Weights of a small image classifier: 40-pixel images.
Rows from block 6, named by matrix and row number. Rows with one number belong to one neuron. Each number is 500 + 40 x the weight over its row's rms, rounded and kept within 0 to 999. All counts start at 0. Numbers have three digits each. After the name is the row's rms in percent of the matrix's.
# fc1: MLP up (model.blocks.6.mlp.fc1.weight, 768x384), inputs 288-383
# fc2: MLP down (model.blocks.6.mlp.fc2.weight, 384x768, transposed), outputs 288-383
fc1.596 050:558500504527440535431465479477543461508491470525486543524515487528534520541495424517475456525504518535507535543531497471497488538447481515501511504522557465469530476475571525448530480505510461507552512551507493516496512473478492435454436483523472548502431453516526547525515512469567494502
fc2.596 084:503498520472512505474486489529488496486505523490490506504521521494505503491533511500484478494509480522488498464486489505497526529469526512500498512511489541500503488511478495481503503492514519533495502535478494482501457493534498512525499510524498474488470482503480503492485503518510521526
fc1.597 079:529500492573490533504484498546431505427485394501479488512498490520462521468530438515491525527451516495501454659472451458505551479592453566508488506545490568511498558476506468455487539470476415513514496501520534468489470525514533508514453531429464541495535473458521502389476538462517459513
fc2.597 075:500518489460542464482489513504573495653541346571506434481464506499520494483582531486527475528523537470463515358486521497515454528366555428489518488441544468484505468525506569538486521500508527491484551423504472511458534537473533542465567449542536451484479487508486450626528504567522478512
fc1.598 051:498465440535514564481578483521474432471498485442444506493524470480520519429534501512464566485494492515549442555542573522464532455498475529535540537537506465515486509562545457513455465469448425466520482530496540513466443461469507551503444466509449547563493506553462493471451492481397540420
fc2.598 076:493509492512501509491478443516499493525507538490514488529545477489503512500550510522500487540496528506487465483505474531478535494476501485463502489505486519497522479535501480497509486473509485511472479499494467491471478505515501496489483495490490515501459496508464497491510500514524513531
fc1.599 052:445518451493523523510459440498601497493489512448457506521475498492430505505481444508519539522565409476458548569493496494541500496560541451451451466557497495515484542542489513457460503470511496475545515412470500441494477510389518538470433463515467558472501539525495485529485503577424488525
fc2.599 074:478513511502473503496458476470516491487500521478494485480518530490469505504534534495484493478488462516480487475494482537506522524494485503488516494514451506500479494502488521500501519483522488509486471499480485512503485494532496490515499492506511535502494522529482465480501480515503523543
fc1.600 048:460510543514457474474509492521545499511489520492482514492465511506518450459476386537449565563508398476510566542490487581521524528581536518463463523469484498464479484587515520494446508533511517470468475482465466511557545500451506541489464511512535541448483480486448447539535541468521474485
fc2.600 086:504469494516499516493478462503498511518528510494488508515533517506492510509514484503518462523509511510528476453521499519493500514492509500499496526513450481497489481480515494510497491498504505542498508500472507493486505512534494518534500501504501500494487521491466497501524499513485530535
fc1.601 053:538569468508557490502584571426549468477465507532482438474501442504497549464507578512493499568558523499540522501577569557504474459543566516481468483513460489502509450549475508504474539495565496482516501502425565442483595468542534498494475554547511505495490534500474549484520487442484499480
fc2.601 083:500493509508503524506470479502512488492530521476461494513512523499500503494555524504512487527472506511493466461505495521494505516468508483499511498511459495510503485493478483500510491477505515520512496505499498496500488512495506495517506514481488501499476486501495475502508502527529521521
fc1.602 055:505484511497513427516543465458435425513468527534438495527523436544497492484513503491440453501507522500520580574482503557521485502567522479517559537506484437459512487441477520488476523534481493475522527512517548589503535513500427520452472510507453508496581532548487458494464451491470497525
fc2.602 074:516500500482504510475497495512530469514507512528484539492529534496489483491533507490510478510472494479521490425500501512463501513441499522499489470464506515493545497505498507497475493478484501522474496504504463499471472467509500501500484500500499483502436509500468481524543487517527492494
fc1.603 047:394488522517539463528431513514500422431533518578437506484530514489487528531550481435566489491488500519513559482454529541427507540470503542459489467523444506437470471462505546526525448493539461521540451590505484467532443471478546533528535475475546537550423494544436541561476531518473484485
fc2.603 032:584561443526516553504548487502515449451446521516516516504500570524500468483504535474477553442564500479517476447518443472517466517527503519549417509494490529502524492536515463364535477504444576502555466562550513541486498480504442424488424525514478454540557515517537509472478490443530506518
fc1.604 053:474512506532519517531550526538541481528493506461477546471503517491525522510512465510566472493467489467493496499464506522581489492502562564472516486472525464497489494521481442458466568483478432481507447489497503541473524569455377545539538536523425547581546585504498498469502514534503457517
fc2.604 080:475507493499504513484486505483491487487501531501469503477498524492507499478506517509502496531527496508494482455505467478502527516497504508504488504483499483517479499502505509506520495498511514488493485487470494505505505516515515492514509518513499531515479507497500480491492515500516514537
fc1.605 052:550521468514522448498547407510553558484494518459482491486470517493455497579494470500425550508493486459471504523543525499602497425495431480465461538435457506474517470487461487477506555487542533566577487511458516526551493521425487519531510506569525495553525534468454509498481478496499441432
fc2.605 081:514457477534498531482463459491493498487515554499510518491520525464488497480522509502484464503492518507485511476514465506496544510480501523481493483511498506497504514532492521491511511483468486529496489512482490518497478525510518495531510495509490505505468505496523486476509494506506481521
fc1.606 052:516472589563460495526500493475508530510453533481490527541517556508535497428459460455515556483536554527582516562558488539575502523525505510504437541479473494442488461466554472449527465488474475503460519466482502516470568394536427526508533476512443531560546525522508507582452466453454499594
fc2.606 084:493482518496505520501508476515494516488515526510496515484531522489494480527538479522501481501499513536493489472495509505489501508472504529464510469485497511518497505500454501509522470494507499529467489500496481493464482492514505515499468514516500515504494513481495501486488509509536524510
fc1.607 048:485469532473488506461478603484521439516515456495517460497481452565490510449515454440506494527556468518388456535505561523513462502519474517542484464474519488469525534477564541500456493536506539552523537436482446527514523518451496413485467543555531507530556532561485501445515543464519511486
fc2.607 082:508499500516535494488496473481505481493525506472463502509500520481484499482534499515507479516481515527499480491513489532508524501482522489484501493502480504478519478507490499480509491499521483525501510491502496462498490476495497517517486476532497523476474478518479495451510500485504494493
fc1.608 050:492513562573520501521482499456471520472494519483473464467441487445552461487480531539488493524501470458500449529528529500494479487603543483495437459522517495524570490514518478471461508528470443498452519492579511487476490545522530524443472602523522464511467533531554446483474525509459532512
fc2.608 080:501481507503513514499479467520519488498522510536492508491511544489507494519508507498513505536520508519497487449491483513483538531481500510489521482510487497494512463496503509495519486461510485511516482487480496515512486503517482505481522493511506493507472485529470448479497510516505519526
fc1.609 139:484521550456560491487524500492548518553497730416493501517454443512510479517410494493509538470546499505514525425483492516494457514511498497447485462459492434475445444489495509511466510533484532437497504504545475468508536498468487509452546543554511491489518433491506472545487508519499472479
fc2.609 116:520497517573502534485499464519510550400480310585504525497486513533450518488549514527495523496503502519486498407496484485475576484494505574512482461515529569518546519503498470453563453448482521514467510496494502495519502551584478491550504481492502516559449524481524481519503491517507519560
fc1.610 060:502503506483477541548570459473518482461546476469489535510493432510513491475487513452537498591548475465491532483570528495507461555513522527502512497500475525462536521521457517516432484534530505530487486472474494505479526508473461532471484493531474475564402516588421479501429488441491531498
fc2.610 076:515473524443506517483479484496512499487496523504477499503514531503512494491529483498494491542485507529500482468507492510507524512457497530504509485491480490510480480542509489464515484489492497497517500520479509518506494497514480476518503508481489504487464488510500518485497451520482485498
fc1.611 055:501526517503418484502499476441493409449466583465521497499499483530465557533512439518511467462494569529525577603452541507525488492507483483515481505498458475434519473502468569487562505508520564529525512517461514502509509521412534503546485479505499534531474460534543434484478511480444510500
fc2.611 074:516486487490507534499508492525508495520530525512512526506498540498508481511534540520532498512494482477487506451506545525480461504453523504516515466524513544528513504494510503489483524486472490472499512511496515486503463495528514504511506497502507486496454505462486472513513517527517484522
fc1.612 162:543487527562452551493476423518491441434495382503495526513539505536494529455578475529489503492467505540524460606537450467523563470649466550517442505560485537507526501521523461462512547467476463568504469484514571551492486494531478508508487501421476540500519481507505510431495503423511514510
fc2.612 156:478478503517547486486523514501524533556508287572538436491451514516491515508561507492533545537494503500467499373462536547471504500389552487513542516474560507473523527501509517485531489476484499492493535496505493454505522524511470517484513457543572445507484509493504489631503492589497478494
fc1.613 050:496518513469513440521502479403455543472534539540488501472509484516549519498511463462509463589515483506509535516433500508477479465433482517451534519503515516501503477546496581510489483482514485434472506479465467482483449447456547486436521499487489506487524477521489540474529513468505425447
fc2.613 081:490515503496504501501495477503506508496515525495505523511518545485493493491519506521513444522470531537515469464512495519482529528464507515497496499476479513513478499471504529512522502495482468523493506498492479486471510492524488519494488500464507500496457521500487490475512495499500512514
fc1.614 042:479475512517454524555542487549463466526541546619454495561475479553451469474512564554471443477499511488545511485548493415581462484487511472434479539453465445451487538545501536492552445473473549495487479538584499497503557515549466506561490463523610450561506475454498515458517523510509463442
fc2.614 027:487478533454454429508419527476501447407406480472527534483483460551492464471519405410576469549510464463566435532527488532544518508464441507458515490515476574503527495537470464487504432486488450484533541514518568450552478498493540465438418487462472489505515428491490465510511535545494515533
fc1.615 157:490461521436515531525516574480494563491489633421519542483500437508529469559399495496496512435439461473556548385503531505450416520493466506506503495484582481558435485516487519523490488557466507382472464499524465450537480484524484464453499518547493474470495467455519502570499530485547504454
fc2.615 130:506508514536489512452490438500508520418505321583496520507488566529464543460589483534493507502517518528445466403480475514509584464478512554508485517502492544502526498498511488470558468440512525538482552515492504497512502534576497497552524512506470516554480495484533495525488486525502512549
fc1.616 051:453503485531501528510509431513516452465520508507467488536561495602464511478539498552471539495490530481446492542453563500556487537527491474480493495481438516479554484465470516589452485460516493487457491517500600471420485496482509519553493507533514525455504517480484500512525510524550453453
fc2.616 076:492483491524499496471504486485495501484480532491500493537526507469481471504521516499498484491485496490485497460510494517510543523504516489491501486476456508513521511485501493498506488499523508536489521497496470502500468504505492488508475500542508523466475480511470493485476494509509495555
fc1.617 052:419509485520498517471487569458531411524547460511479474546505521499512505551515465464461549543522503481496489499469522512590515489548481534437443555492468511455559451492472482528506532494522470441527584555576518530482559485496569462449460519498449552445479499496495534491544522434468484471
fc2.617 084:493496465529501483499491495520517503495513537512468524521524520495473513503544500511490500503509503512501488475499482528507518527473489508469491497507492487498500485486481491489514484495495495525497476513471494480508496480518512499504505506507491508498491509492494494479524483498490509514
fc1.618 102:559438521518509540506459538457439586458500431527528503504473476517514466542502506493534584462471514486485493411478512500449500460461456509536527493547572593545393561497491499496506559449476487492485494500523494428523423525520469473468480513480486445515529482410480486536525528503544463484
fc2.618 113:453569536476521497438470449514539496490498492470476534495532501495483503486449493525481452473548522524509530468462476479507522536578549509448488507485465437474542411537511506526584483495564534500557471508490519533536550495500528522557530538510491547530507455500472515520462499479492550515
fc1.619 058:464560513503557498476481500515543531402534431495501510456448544529486484517515407405484553468541514499505496594462439533499441488529527548509473509502534450509440491512457493495514477523473486511544443543509491500454563551643535456468546496569459425474565514489531544491426429497483388504
fc2.619 053:496469503540499467506517512478496505525503469486503520487520491493515495507570537525468475570500524490538562414497503536487457521397458525469495532528459534485497511490521532516453517513529462505528510508498475554486505481568486525494515531453489495489455494511463463485500491473528524487
fc1.620 054:459491480497489523509459417528545537516492557564500483536467481538550531474449533458475505481462552485478519467500526475510422558515433467471487433515510493525470519470532473528533554488491543495517514512494514450458471448457527469599490435580530542467530532550423561538495500467538489578
fc2.620 064:484471532493490504482462498464541483519480526511504506509553539487513488486531505540524478546486534517496492486506474536489526495516511495494506551469478533515494473485484491520519467508490503534493504473493505496529493482534510520498525494474534537535469499527491522494465524524480518524
fc1.621 051:549589496510481485498506458442561518485525540441519491525542524495522496467523524481509502548456525456500550524489479576518475518480564522469491454523505539459538485462554516531488572447481460508525484487505481485451511472439496529528483522534540494484512469442484527511451545451475458499
fc2.621 083:483481489515477502472499453517521497483534534473492488510516532487497485488534507504467480510484489527487499476520493516493506523473472497469520507488490505493511486519503493507531483508517487532512483501475490485476500517523493486513517499479499499510494514515494481474511504503523527527
fc1.622 051:572491541522463546585525452511572435506544459495462479513483483443496491497495561483524490542465504486485518502443557465485430471539491504481566448527511485536503539455532502449485520494528492434450542510437526541463496555450569463555555466403547526457508437565499482525495488541507480500
fc2.622 073:516506502506537501474502491505511503496493546496489521526491483513468493492512500496506506541520503525490468488534495506486525501470516519498481489486454515530537499490478499476491479478475497548478480487538505502488493481508507520509500499464505519503466495525478465478482491498491525523
fc1.623 049:492514553518507498493558506424466415521525469546490465427534464490516431492487478542464530534505529524513495516536488517502466500541455503464545420516457493486491460540551476463447504475484475446582415519466516508494518487402541504546475533544433528507476514536578510502432456521495477408
fc2.623 068:483489526493502513471510490495502484504525521496473520526501510502489494476532500536473452494514505520476483505495507509512513527470497498488505490469472520482496477510510520475541486477503493532491504507482508524491490519532542512522497498505496537515485490517500479482499491515515511500
fc1.624 162:480519518468557498485519495497532478556500704439458495521512452503520490527420517504520530451557508487487549439466502521504438527555481444459493475468504444490426461486508518559490520562506521430499510497514473460514483490448503495448543519539496490480528447493489451553473503520508494475
fc2.624 160:533479529561464515496491472515516570382474298566507532494499544511487524481543508521494516532493496504495486413502489488480555485484514584523469456513536567490528530520507484434540460449485525490466516495517494507506495522605465487551479490497518517568455492486528489508513497515506508530
fc1.625 051:501575510463512548447507472524482399517494488519470489486489504507502529514511515474490501558547550482523519534562471535626527499460556447430521446438547493492606508429487510503537467531508449487545492425510557461459496506463546510443486467537491546486500525517488484505461484459478480529
fc2.625 083:526494494471500485483496485507481466502515521485537511494513523520497499498534487513511489516501499493504484481483486498495531502491466521493513500485490484521498513496499498499494459462509480517490487510495471517499507501510500475507515522525486485514470508506497487502504506516516544510
fc1.626 056:530531499502444476456456502444458466461513442499536557462516485468482485395512513469563482603560485454491468479542515509523442531566473470471444542548533507494574484515489494519452499545506468485494468464468539508483499494520492490524465478528521559545447462607453519516515515531504516477
fc2.626 072:475532513458519523494499466506506507495500528491490473510519509453541492481546495516516456519504505540492479451483503502517528532439514490486500518457456503485479490512479519483510497501476529476509453526473476504494510508566510498516532497487480505538462511504488510483496482527501470515
fc1.627 053:406553545494516449540511506577523455516440452532551459523486422525452488504554472475436526524470492523464521578516516513562497497544485581516511569459438468487558411467494480532532517513457453424510495572508545512477524492504492494530521567492533505486493533506478493459490494486456454496
fc2.627 082:513495489508491521473492491477490494475506537503473513490522513481475521501561489541501506504491490514509489478468511490498529514503521498473499526500482497541509483493482487501507488456528480516502501515485473510503480515511492494508477510474514515495464526488473498504513492521499508493
fc1.628 056:518542532467517461478565502527522528549513481475457497472548522547483480479469475513442475582489540488534428452529549480536446508526488486503495480563502438412456481503548551505516541473514538479519527510565579560475544440538487502533475487436495499523508566460559564554468496498444474466
fc2.628 073:503531502511488480514482476507525498474526511500475494505530511515493480497539535498508491498510514505510498445499506481521476526457518514493482483516515519500492478521496517505506499496493507462503483498477486489511502473540497511503500497495508476504448522505489474499501509535518534541
fc1.629 051:469511519485547593432487455505468455547439524468488443548473480477553487532525532547461500491505525522510544538526503507492509491465490468452550544535539481487541508484549532506551483475458507501605490485524495502529450526498539464391481480463508477487548531508517540506477561488431470507
fc2.629 077:473479502528474506486476495503490500504519517502475504500533525508514490473522499550526492505491517506487505488512497523502535495505483486467541500501477519511506487492501476494514482502503511529525524496490485476505487478508486498507509509500455489505496504509488488483475507492466530531
fc1.630 050:484567542527493510510544430547451481513517510533506382471522551530488554526474485408473532524463479490469506513497493497501499559519554479545543507557500418475561501495531518461455485438523519457487531507414549482452463517491502514458503452505471562461524521494483572503532463458519505520
fc2.630 082:494488465530489495490491455520511503512530523509478511506502531499479497506533509491497490507511518524514485487498503515491516511461480531483512490492495500498501501513469480507529488495501500505496504517501510489506487519489500498516512499510471507511486478491499472502507492515537518531
fc1.631 050:492552508509477496506488491544473507545473557527480497499519483489463496489557509414518512521450513467531547524507565469420524524571497540530495481547506468485460388501454487464449459504524541476551519445505542527468542476461515503575461503489513517523510511474520522480466532481441540524
fc2.631 078:484502490527490498485483467490482510504516540534514510509543509494480460490508483504491479513524499522507470477493492476474490521503487516502502462483480494525537483499490506476525459470517494504502495519498487486495488520507528500503512512501479515481488516522498505468471490490517505521
fc1.632 175:491476455498513519512478487497450497579526681469472522515558474488477481558496502501506484448497463471569501379525504467481504509542435421512486556569476528529470540479562492533507539509526470502489469510488516531556452473420526501479451574458479518478538504490441515523500514469538538508
fc2.632 165:538498558534504517458483517546506536377488378516528507509479516537522519474464481516508498542522532514500512442500466504484517505553529623501505475499517514478532512538483504449479465485499524495486487488505488508496546523618478511536512458483543519522492494493526538528521484482430497478
fc1.633 051:561459541506536539507507470519486448525513542533478494497539478498555579511508501521490552520505501535473476538532553547516392488509472415477488434487515452493541525513462473491509526431462409504569454528462491479518459454483510540552530507510483458492456498543496500512469520456480403495
fc2.633 083:496510503487499502480496458482483504479525534497496523492541534494516493497522522521484473503486492510469470477511499495489513499492504494513508498497487507516535473504497499524500510466480499530504518515499488488488497497495475500491498504509498525494450487512467471481504500499496512542
fc1.634 143:522473511535512528502454489522457515416507351514498490512511528577482526476530434525459540508465494527475431652486426488488553469582454558527455477495518581462492518536504453436501525460475439531469476474540495466484485489509519491506468478460480518454587496491537527418488490424459508470
fc2.634 131:493532514482520459498538534510559505597498298539531434471471487514522488484551536482512510503527526467458505367467520516523483490369555462498530487454528485470508476506522533512489542478504494517520553461509514508503533489465524533473548464521555452489492496518501470640522503576519457514
fc1.635 049:471494495578487561519512546505460487487497485493527531527470551520485523487428540506497542521486500509490502548574490477574511491489445540436444478465445522465522520567534555471497504526501472473499495494521541474406511501468520534530451509504538509583526566453490593491489583458539487508
fc2.635 084:505491508518480508483500517493503481506503537518474477487510499485479494509514491495504492516490521493529491482496503502502540510496493524481495478517512509515515494469510511487508496493484480528495483509480505505488485479517508495474506491474495519489494525493493494493516476512504508518
fc1.636 052:491515474529507518526510422527444426479494500512463480516479506481490435507492486513463543587466474529520478525571528480518503543527501519565510508543515443481545533537575524527551474451454558452564491514488542457527494510499517496569519474553544454530563528544502525522513522464493526515
fc2.636 067:501503507512511518512508467478535491502494525505526527505469530489484486501521498529483454503504521511510467465484480506513498520500477475489517507504482515503518493500494517500506462457507500513505521494485521530463480502527493488469453491520495488517476524495484484476490494526511500537
fc1.637 190:492500540462588497459519507513550516604491709466516475516478487530509485542455513496490556479532507489480518436427509547489465508488520475440531477431514444453473447485478509507507505519499546477481522458547482469479545501451499514471538488569510469500515463490483466599500506536486482449
fc2.637 158:505517523563484529513488438485473548413509304572531550470528535509445514512538510501524527482490509495521471393485480486453571490477527571518484459552553557530529497524514461469563475430494526536503504493497491494533465519599475492527491499467504500537461499476528470517548472507530518542
fc1.638 117:501485557525474546488477440476451439425492392519485481490495532568464522473560430493500559461489511540476494674501424446508528479563488458492492523526486521466491503525514463478509510443488412517507525474543514533500460495486526508523481498452481541486592492506509514463447477417477500464
fc2.638 120:497461493496536476508517535530556505607494330579526468504482504516495495517555543503505541553489556479502510370489529529506471492353537496523500459452542516451544545511496536488483518488481503469469532488519483474474552493472483518483502480511568466509448506519507461664524529572504469501
fc1.639 177:481486511455548502514508547484501525542505657440508537495508436503507478532423514471504520457513494492548553398495518517479418533495494452482508478469516436511406469492510500543489494567499528396498505520541471464524488493466490486424513521581474485440508455485519505575484529484548480470
fc2.639 180:518480502560483530470492465501523542396474311581491533495492556521463530475563496521486517532482529517468466414512467500492583470483490573521476492493505559483532529491500484448542453456477522528456541509510510503497486524589491501565505508504490534573461497501529490515507497517502493548
fc1.640 048:478495427484514493528505480530527503510529471543474522504542442498532543466520519450532485543489481474476581525508507477555496486595516505484518542503437481510545498513510524555522509468495477516517530473475555530504528479519505480534461556496515487572493516524511517466513498511504529397
fc2.640 077:495465527489511557503499492483500511491515536497513479511520525479488504466536514521497464519487497536510482486493495517507525492479507510482518502490497502517522509503484506500512500473490505502482489516494481499486487520525511497477506498524522513492464494492485507487503485492497514524
fc1.641 053:451486518510501505493513537427520431546514520517512478544463534480479491481503530566486538502507517510469493592438551506593428510536476530535438478482571385466518526451552517534532521533487485477447451571520510583568536485481466475456438478518510491504568497462516481487487515462466515503
fc2.641 082:484470519496498500480481478504515502514500498505522517512525503502517516495548512512504487525471505520467505463505483499512515521481489522500506494489466528489519479475482500485516498467499491516508509514475500499485495495527517500481469489498519501508485482492478464492523476508493490529
fc1.642 162:490517525450539492498516528487512525551522686448498513501487426509525483553422497457508509459527507492518558413506522527490437521554482422459493486472490432497418469474490491581498528585492493422498464508521476469516474502446491488440522530540468477470517433491511497563504516500528478472
fc2.642 171:523483519555473523481492485523512551377479298580507525492482539517492541478542493526484506525498502508471475415524475484507560465471500584511464476512525566494534515522488486455536459468502534501467514502521510506508512531611491501558503500487503529550461513490517491529512498519487504519
fc1.643 052:522425504516529527469563574513510444438501531536501505482491436506522483503500477459542510452434499464548494513538457459570493545559534528460516433477408549447539455470476509569483479546608470446526560424476531476508520480478543525453545477456474531525506514473426550476474558469541503514
fc2.643 083:525487513542509499477497446498484498487502514507498521489517511491506498485517495511490465490503507534498511451501504508493527523476511515464514497510470525524494461490512510490510498475509477496510496491490516482451503467524486522506494500512501505506461491501469488490500488504527493509
fc1.644 048:482463531513524481473481466575478532413525495546472519426528519412540479555460430493438499495541408424518467506476438455478434538489498508518517397516492521468447569505515528523496456494549494606542492463578437534536498485556476505530469494457495557495497462467478537561517443439453522436
fc2.644 034:445517441459516553526615472474474476532537510537481502513494512547494513549545537519555432444469516551491490459468556541466488479456510453435502595521474446549562440438501578554530449553514482505510516530461544528502498524530498486525572538609473477529449486544529449503451478530501491517
fc1.645 150:543502531574482535502459448487509454439495363534501522525553544504510526418624489515480514535513508510492452586502507496505528478581461564515456435538489541484550498551503465441496541448467487545467489458472528499463483491544473534506504490471517530558460492500507495453537494492485474542
fc2.645 110:495496513512563507461523500487494519525511245566537448503439512532489501516574499486531552510520497526449492320450499523461511498386561508475545546524550499465452524525479512498533475465517502531511517521506482445507531547537487486514520443529550469510517514477487505607526466542475486497
fc1.646 052:519449462525468500490575521464525494453517486514537458485514494539501478514527547479519542548548548565536537485513545493499472495512451548488527490553429453454603456543506531470475505537507518488446532530446484535420526513450475464486586442525505494499471522510496560515498438445506527439
fc2.646 084:509473497503493499485490490510484483488526504481505509500520512487497488499507500496505504516498518512504479479534493515489535524470479497463508504509470493482497505482485499502509491503534480519508511503507500495510495483494478504504473504507516500500495500515494501488513511510518494520
fc1.647 049:473491553450450546492517530446477512470552562522437526492443528499533543517511473565414498551489525504558435508558435549517511507577565508566470445479531522497537482556506485529442464534505483485492522528549480422575499519443441483508491500441512506493469489473534483511477469509501548472
fc2.647 084:492493531491478483479495458497502501470502520495479493471499531493480500497524512521501490489498494489482519453505468533501518496494518499497489491493484492515491507513505506510500487467519493532501501510488495490484482493491499501492500514522497512504458497504491502462529524519519509521
fc1.648 052:508491493546489553515500497507504438572447457483508535467454440462545513533517459461485444517427515405518491497532412487524549490543468445537455476506445495498550554525543509423397540454480508538576516515526529483483517530458438447520463480475513508502477453483510465498432555446537481451
fc2.648 081:506507498493494502477490494496493502516498543518483512511502526487493497494516496515501486517503511534504480483532483473508537526458515496464503496500488515512493477516495484484527483486499484508484500518482494494489481498504481504521527499489505498489504489504484491476503511516526542505
fc1.649 052:528509507512540532553576462491532514440421515464470462548506516506462514482541491450457499513469434476488512485507537507561423519549523520484561509468517460497526444480532531446498532522539515500465463516541455544525569523464512432498439533432509492535454518532452440498448496499482458518
fc2.649 081:497492497505490514487490478478465497523511515531504510503509515497508484503506494520495496524526473507489477471522492524519502507495483526487508480487489485526494496483533520483511519514523492512488486494498467487493500499493474482508483497495495497510457504514493483510509516494506520517
fc1.650 058:574511476511505528548564556447469476497471430470577530482527517480605468471549495513511536436525463479510429460436595484415540536459536493523512559483590528467424504463499500524531518447401474532488527455487515479480427512520471407478527503463536435522488418447490518537530510539505459524
fc2.650 055:456465479509529541484448436530493475462504489448448607555535489514433481493479476543505486475493465531532493455549448511504585582577483516486491481471466465535575430488512492527546532521543510503502467555486486527552488487520495550539487509520457555484515521500465536401452519438498578532
fc1.651 165:498500516470537513480485508523480505587523640437471516527562444522502476535472506526486511441477482486539544406496488528468467534562495467462510500494501475502424487498518509560520536545528463487502455509514446488509494455459521502463485547492451462463547468470481502531497522458513530491
fc2.651 165:548489511552461514481506510523494559361501348559541523490477531513523538465519478502513511549492513526478498428496488491471525468512504586523479465514513537504526533511501470450492456489498524491488502518507523494500496529621473493528485465488529515552471501498517535523512467485470479505
fc1.652 051:472503467480477466532482512493491402471519528536501451494486456492523457511459464488488516505446531493508506545522487460499450543465484454467501495538499377528517439508478466493471539522488523403495480552531478543427534417436454497517463484585491522510474484491540529453437522517470500494
fc2.652 085:530477510498491532450471490491506507472498522506459515495485511509472480517541504517525491484502508499484505471515507490527526491465516492497500491503495503523503474497511501487518483489498479535493493498488479515503490516510524504488509511505487492503497481499509483489477509515515483491
fc1.653 051:501489509499500504538479588522489472503532492571530490456554493485518543486514529514493493538548472540480600469519582454474487556480417509523434487508490432508486465500517527514538550519508486479550478460496575516534466544426575474412515459496440518482498521549506469455426540472510421530
fc2.653 085:514499504494476510469497503491509493490507525497479506511533532491512485495532518504488480524513499525499500503500474505483516518475500516483485494498489536521515493509512497488493494496511499518499503500506476485502485494530488503516500526525494512505498482490488478461474504516494492518
fc1.654 049:502512523531473521492475410470451434496519559509500501478569489576460496440493435503516529536480494465505488527473478502526521510614456494488491398496497502421491533526501519482515517495476502435480435496555469495484489474463497528519506489533483541557508489556473516477428462499438466502
fc2.654 074:487506496486490505517490459513504488484494536500502493520530524481492483499528498496490502499481503532510502457513499497508531528466507494502515486461469493475481456490513496492494482496502494516468507488518486480505512506504536514497517497494473500500493521487517452493495505529496498532
fc1.655 050:486453487513485526510525512551528487531490540508497478562495452588467502479586582521490535512544595492480512470491508544516509534545539542477492540470519460458544471568514482526497501550519532521492513517498552458495583496482543451440501517514567519520477504515544532470455500443504495488
fc2.655 081:521532512497526519506479494482498460518498520510513518497535503523485471489508518493513470484500491524463484500501486492525539512476506513510528461498446538507517495508489498499522493508506480509511459506478509478491489519535520493510521489519479530481488502521507498489493501505528526506
fc1.656 049:578557537498507493525462538560539475454497534475536557470495504424525535458473470513558540559476462492515446545483484509540545468517471523508477626509524469458545452514509546468463497547452464515491440488476521516510533498518512470520484514484475538454574504508452516500481539450455502504
fc2.656 084:494478528489509514487484491511510495499483545491497502465528522485478496510540493503502487474485496487484499473480485507495534500478502512502508493491471510513507486497497503509516478481494482506516505512497501504497487496516518492495510512507481523479484503473521464472495509490501529516
fc1.657 047:507498525537497473463517589458526508525517525528557500481468509559459537467500493471526510507482522491511476527538559551514495511550522512499534487477463431436486458525512472448418549509525487462456466509453519508472511515495495551535490524489519567559586540469524510502456541503562491498
fc2.657 082:470507472523504494466477469452461494502519526483474475502510509478512515487532513515505488511510540530486498477506492527480504522495488513484494487504470489499515502485498487494507496509496507500496524501489507473491500505501487532529520480499482486493475493490488492478501508486530529534
fc1.658 045:508546510498502504462486518450516467482502467534404528472538528493477462477551540528542502474481413527467515478637529522509478446532510546530515418508475446492535557529558518507521556488519485481503466543491474523558510450463448543471497501482447499461507499555474570462537466501550535573
fc2.658 028:498526461429474468491531533528516521487413505501553492480554498528491522437486486470573455547490499513469534485499486516433557486436593463471481492520518565484521519447439479476435437445519468484491495542527490454413543532541567477569464433453513515507508490554524493509442558485523520453
fc1.659 051:509540496548522493518559500535492488532530472493485510503544454473539544522508423585456536530501469472519509542493464468486499454518483506584477571529519513508571492493459472503453497519517502554435472531456514531485479494594505490520533508496519508460520505532549519481512427440480479520
fc2.659 082:539511514507508510482473497467519519491513503474485520532535538501477501495529502502502475521501508504494475465504538531487477530479520495506488493467469487510528503508518527499518506484498482511513511474495482497494508511503515469514515522514479516494465524507471476481500516509519507513
fc1.660 156:532474555548498530476495471549449516420470327504531493511492532538496528450600473528460505510461524553440468633489445493492529472555492535519480451506524557465518480515487468426500514458483450550477490462533514488477494482547478500493481485454479492495516482500544510437522482443465499475
fc2.660 135:482541497494529454482512530501525510592512245521536425488466498523511499500568543478522524512508501481462501341462506520504485525390556465488531550460531493465485504483519540529492526460505496544516561477507509498510536507484508529497525490548534488473539503508500496636517511556490503486
fc1.661 048:518519555544506486465517465492523468441518539455508595550474465475452547557517515503543513559519457531536557528518498449553512533520465504528492458505516512506487507532489551523498498459487509484479505462495525546462579490506481465534492431520532483513580520525468555528491491462480553491
fc2.661 082:501495517504497470518508489482514481505520546502478521497538527507492493492500500494522498500481502518482506472506493484477521503469505507496487483506498516525500523487500468493491478490500478534501466490483519508490488475514498482478498537517506516514481484485481477478503508514505511515
fc1.662 050:566497527534561470534569540550507452521490477523534495557531456468519501486513520497558570524486550554515485486455532496550486580561452463488498475539509473480548520523556486515539515498464462461495530543508569525537467528483481474536553512514522469487433542520522485486439528447411449479
fc2.662 080:520483511522491495475490493480498509490527541495459499497504512471508482491522489526505510506491502536485485452503465513488498516471471521505495496494481505519512496503510505516496493482492499554517495517502473511518513510513511518513514507505472518509527499480493491459524517504501512535
fc1.663 052:503581475484551540531450512459470526466482519490573482487484469510604475465514459498503563537576513525502477522461506500536471429549514543546519512523571466541530463478484505534495518435483432437432499498443548469468527521511502529525517502590483467526510474553507486491492520484520463459
fc2.663 070:470478514524491485481511513485514523514524507493509493501509514494472519488535519529494512532508518505509504482485517527495529491456494498492532509465437501506512502497465513484499505477512477576475501489481507489503485532500530505497505509482502502497462513524502482467492520522533522521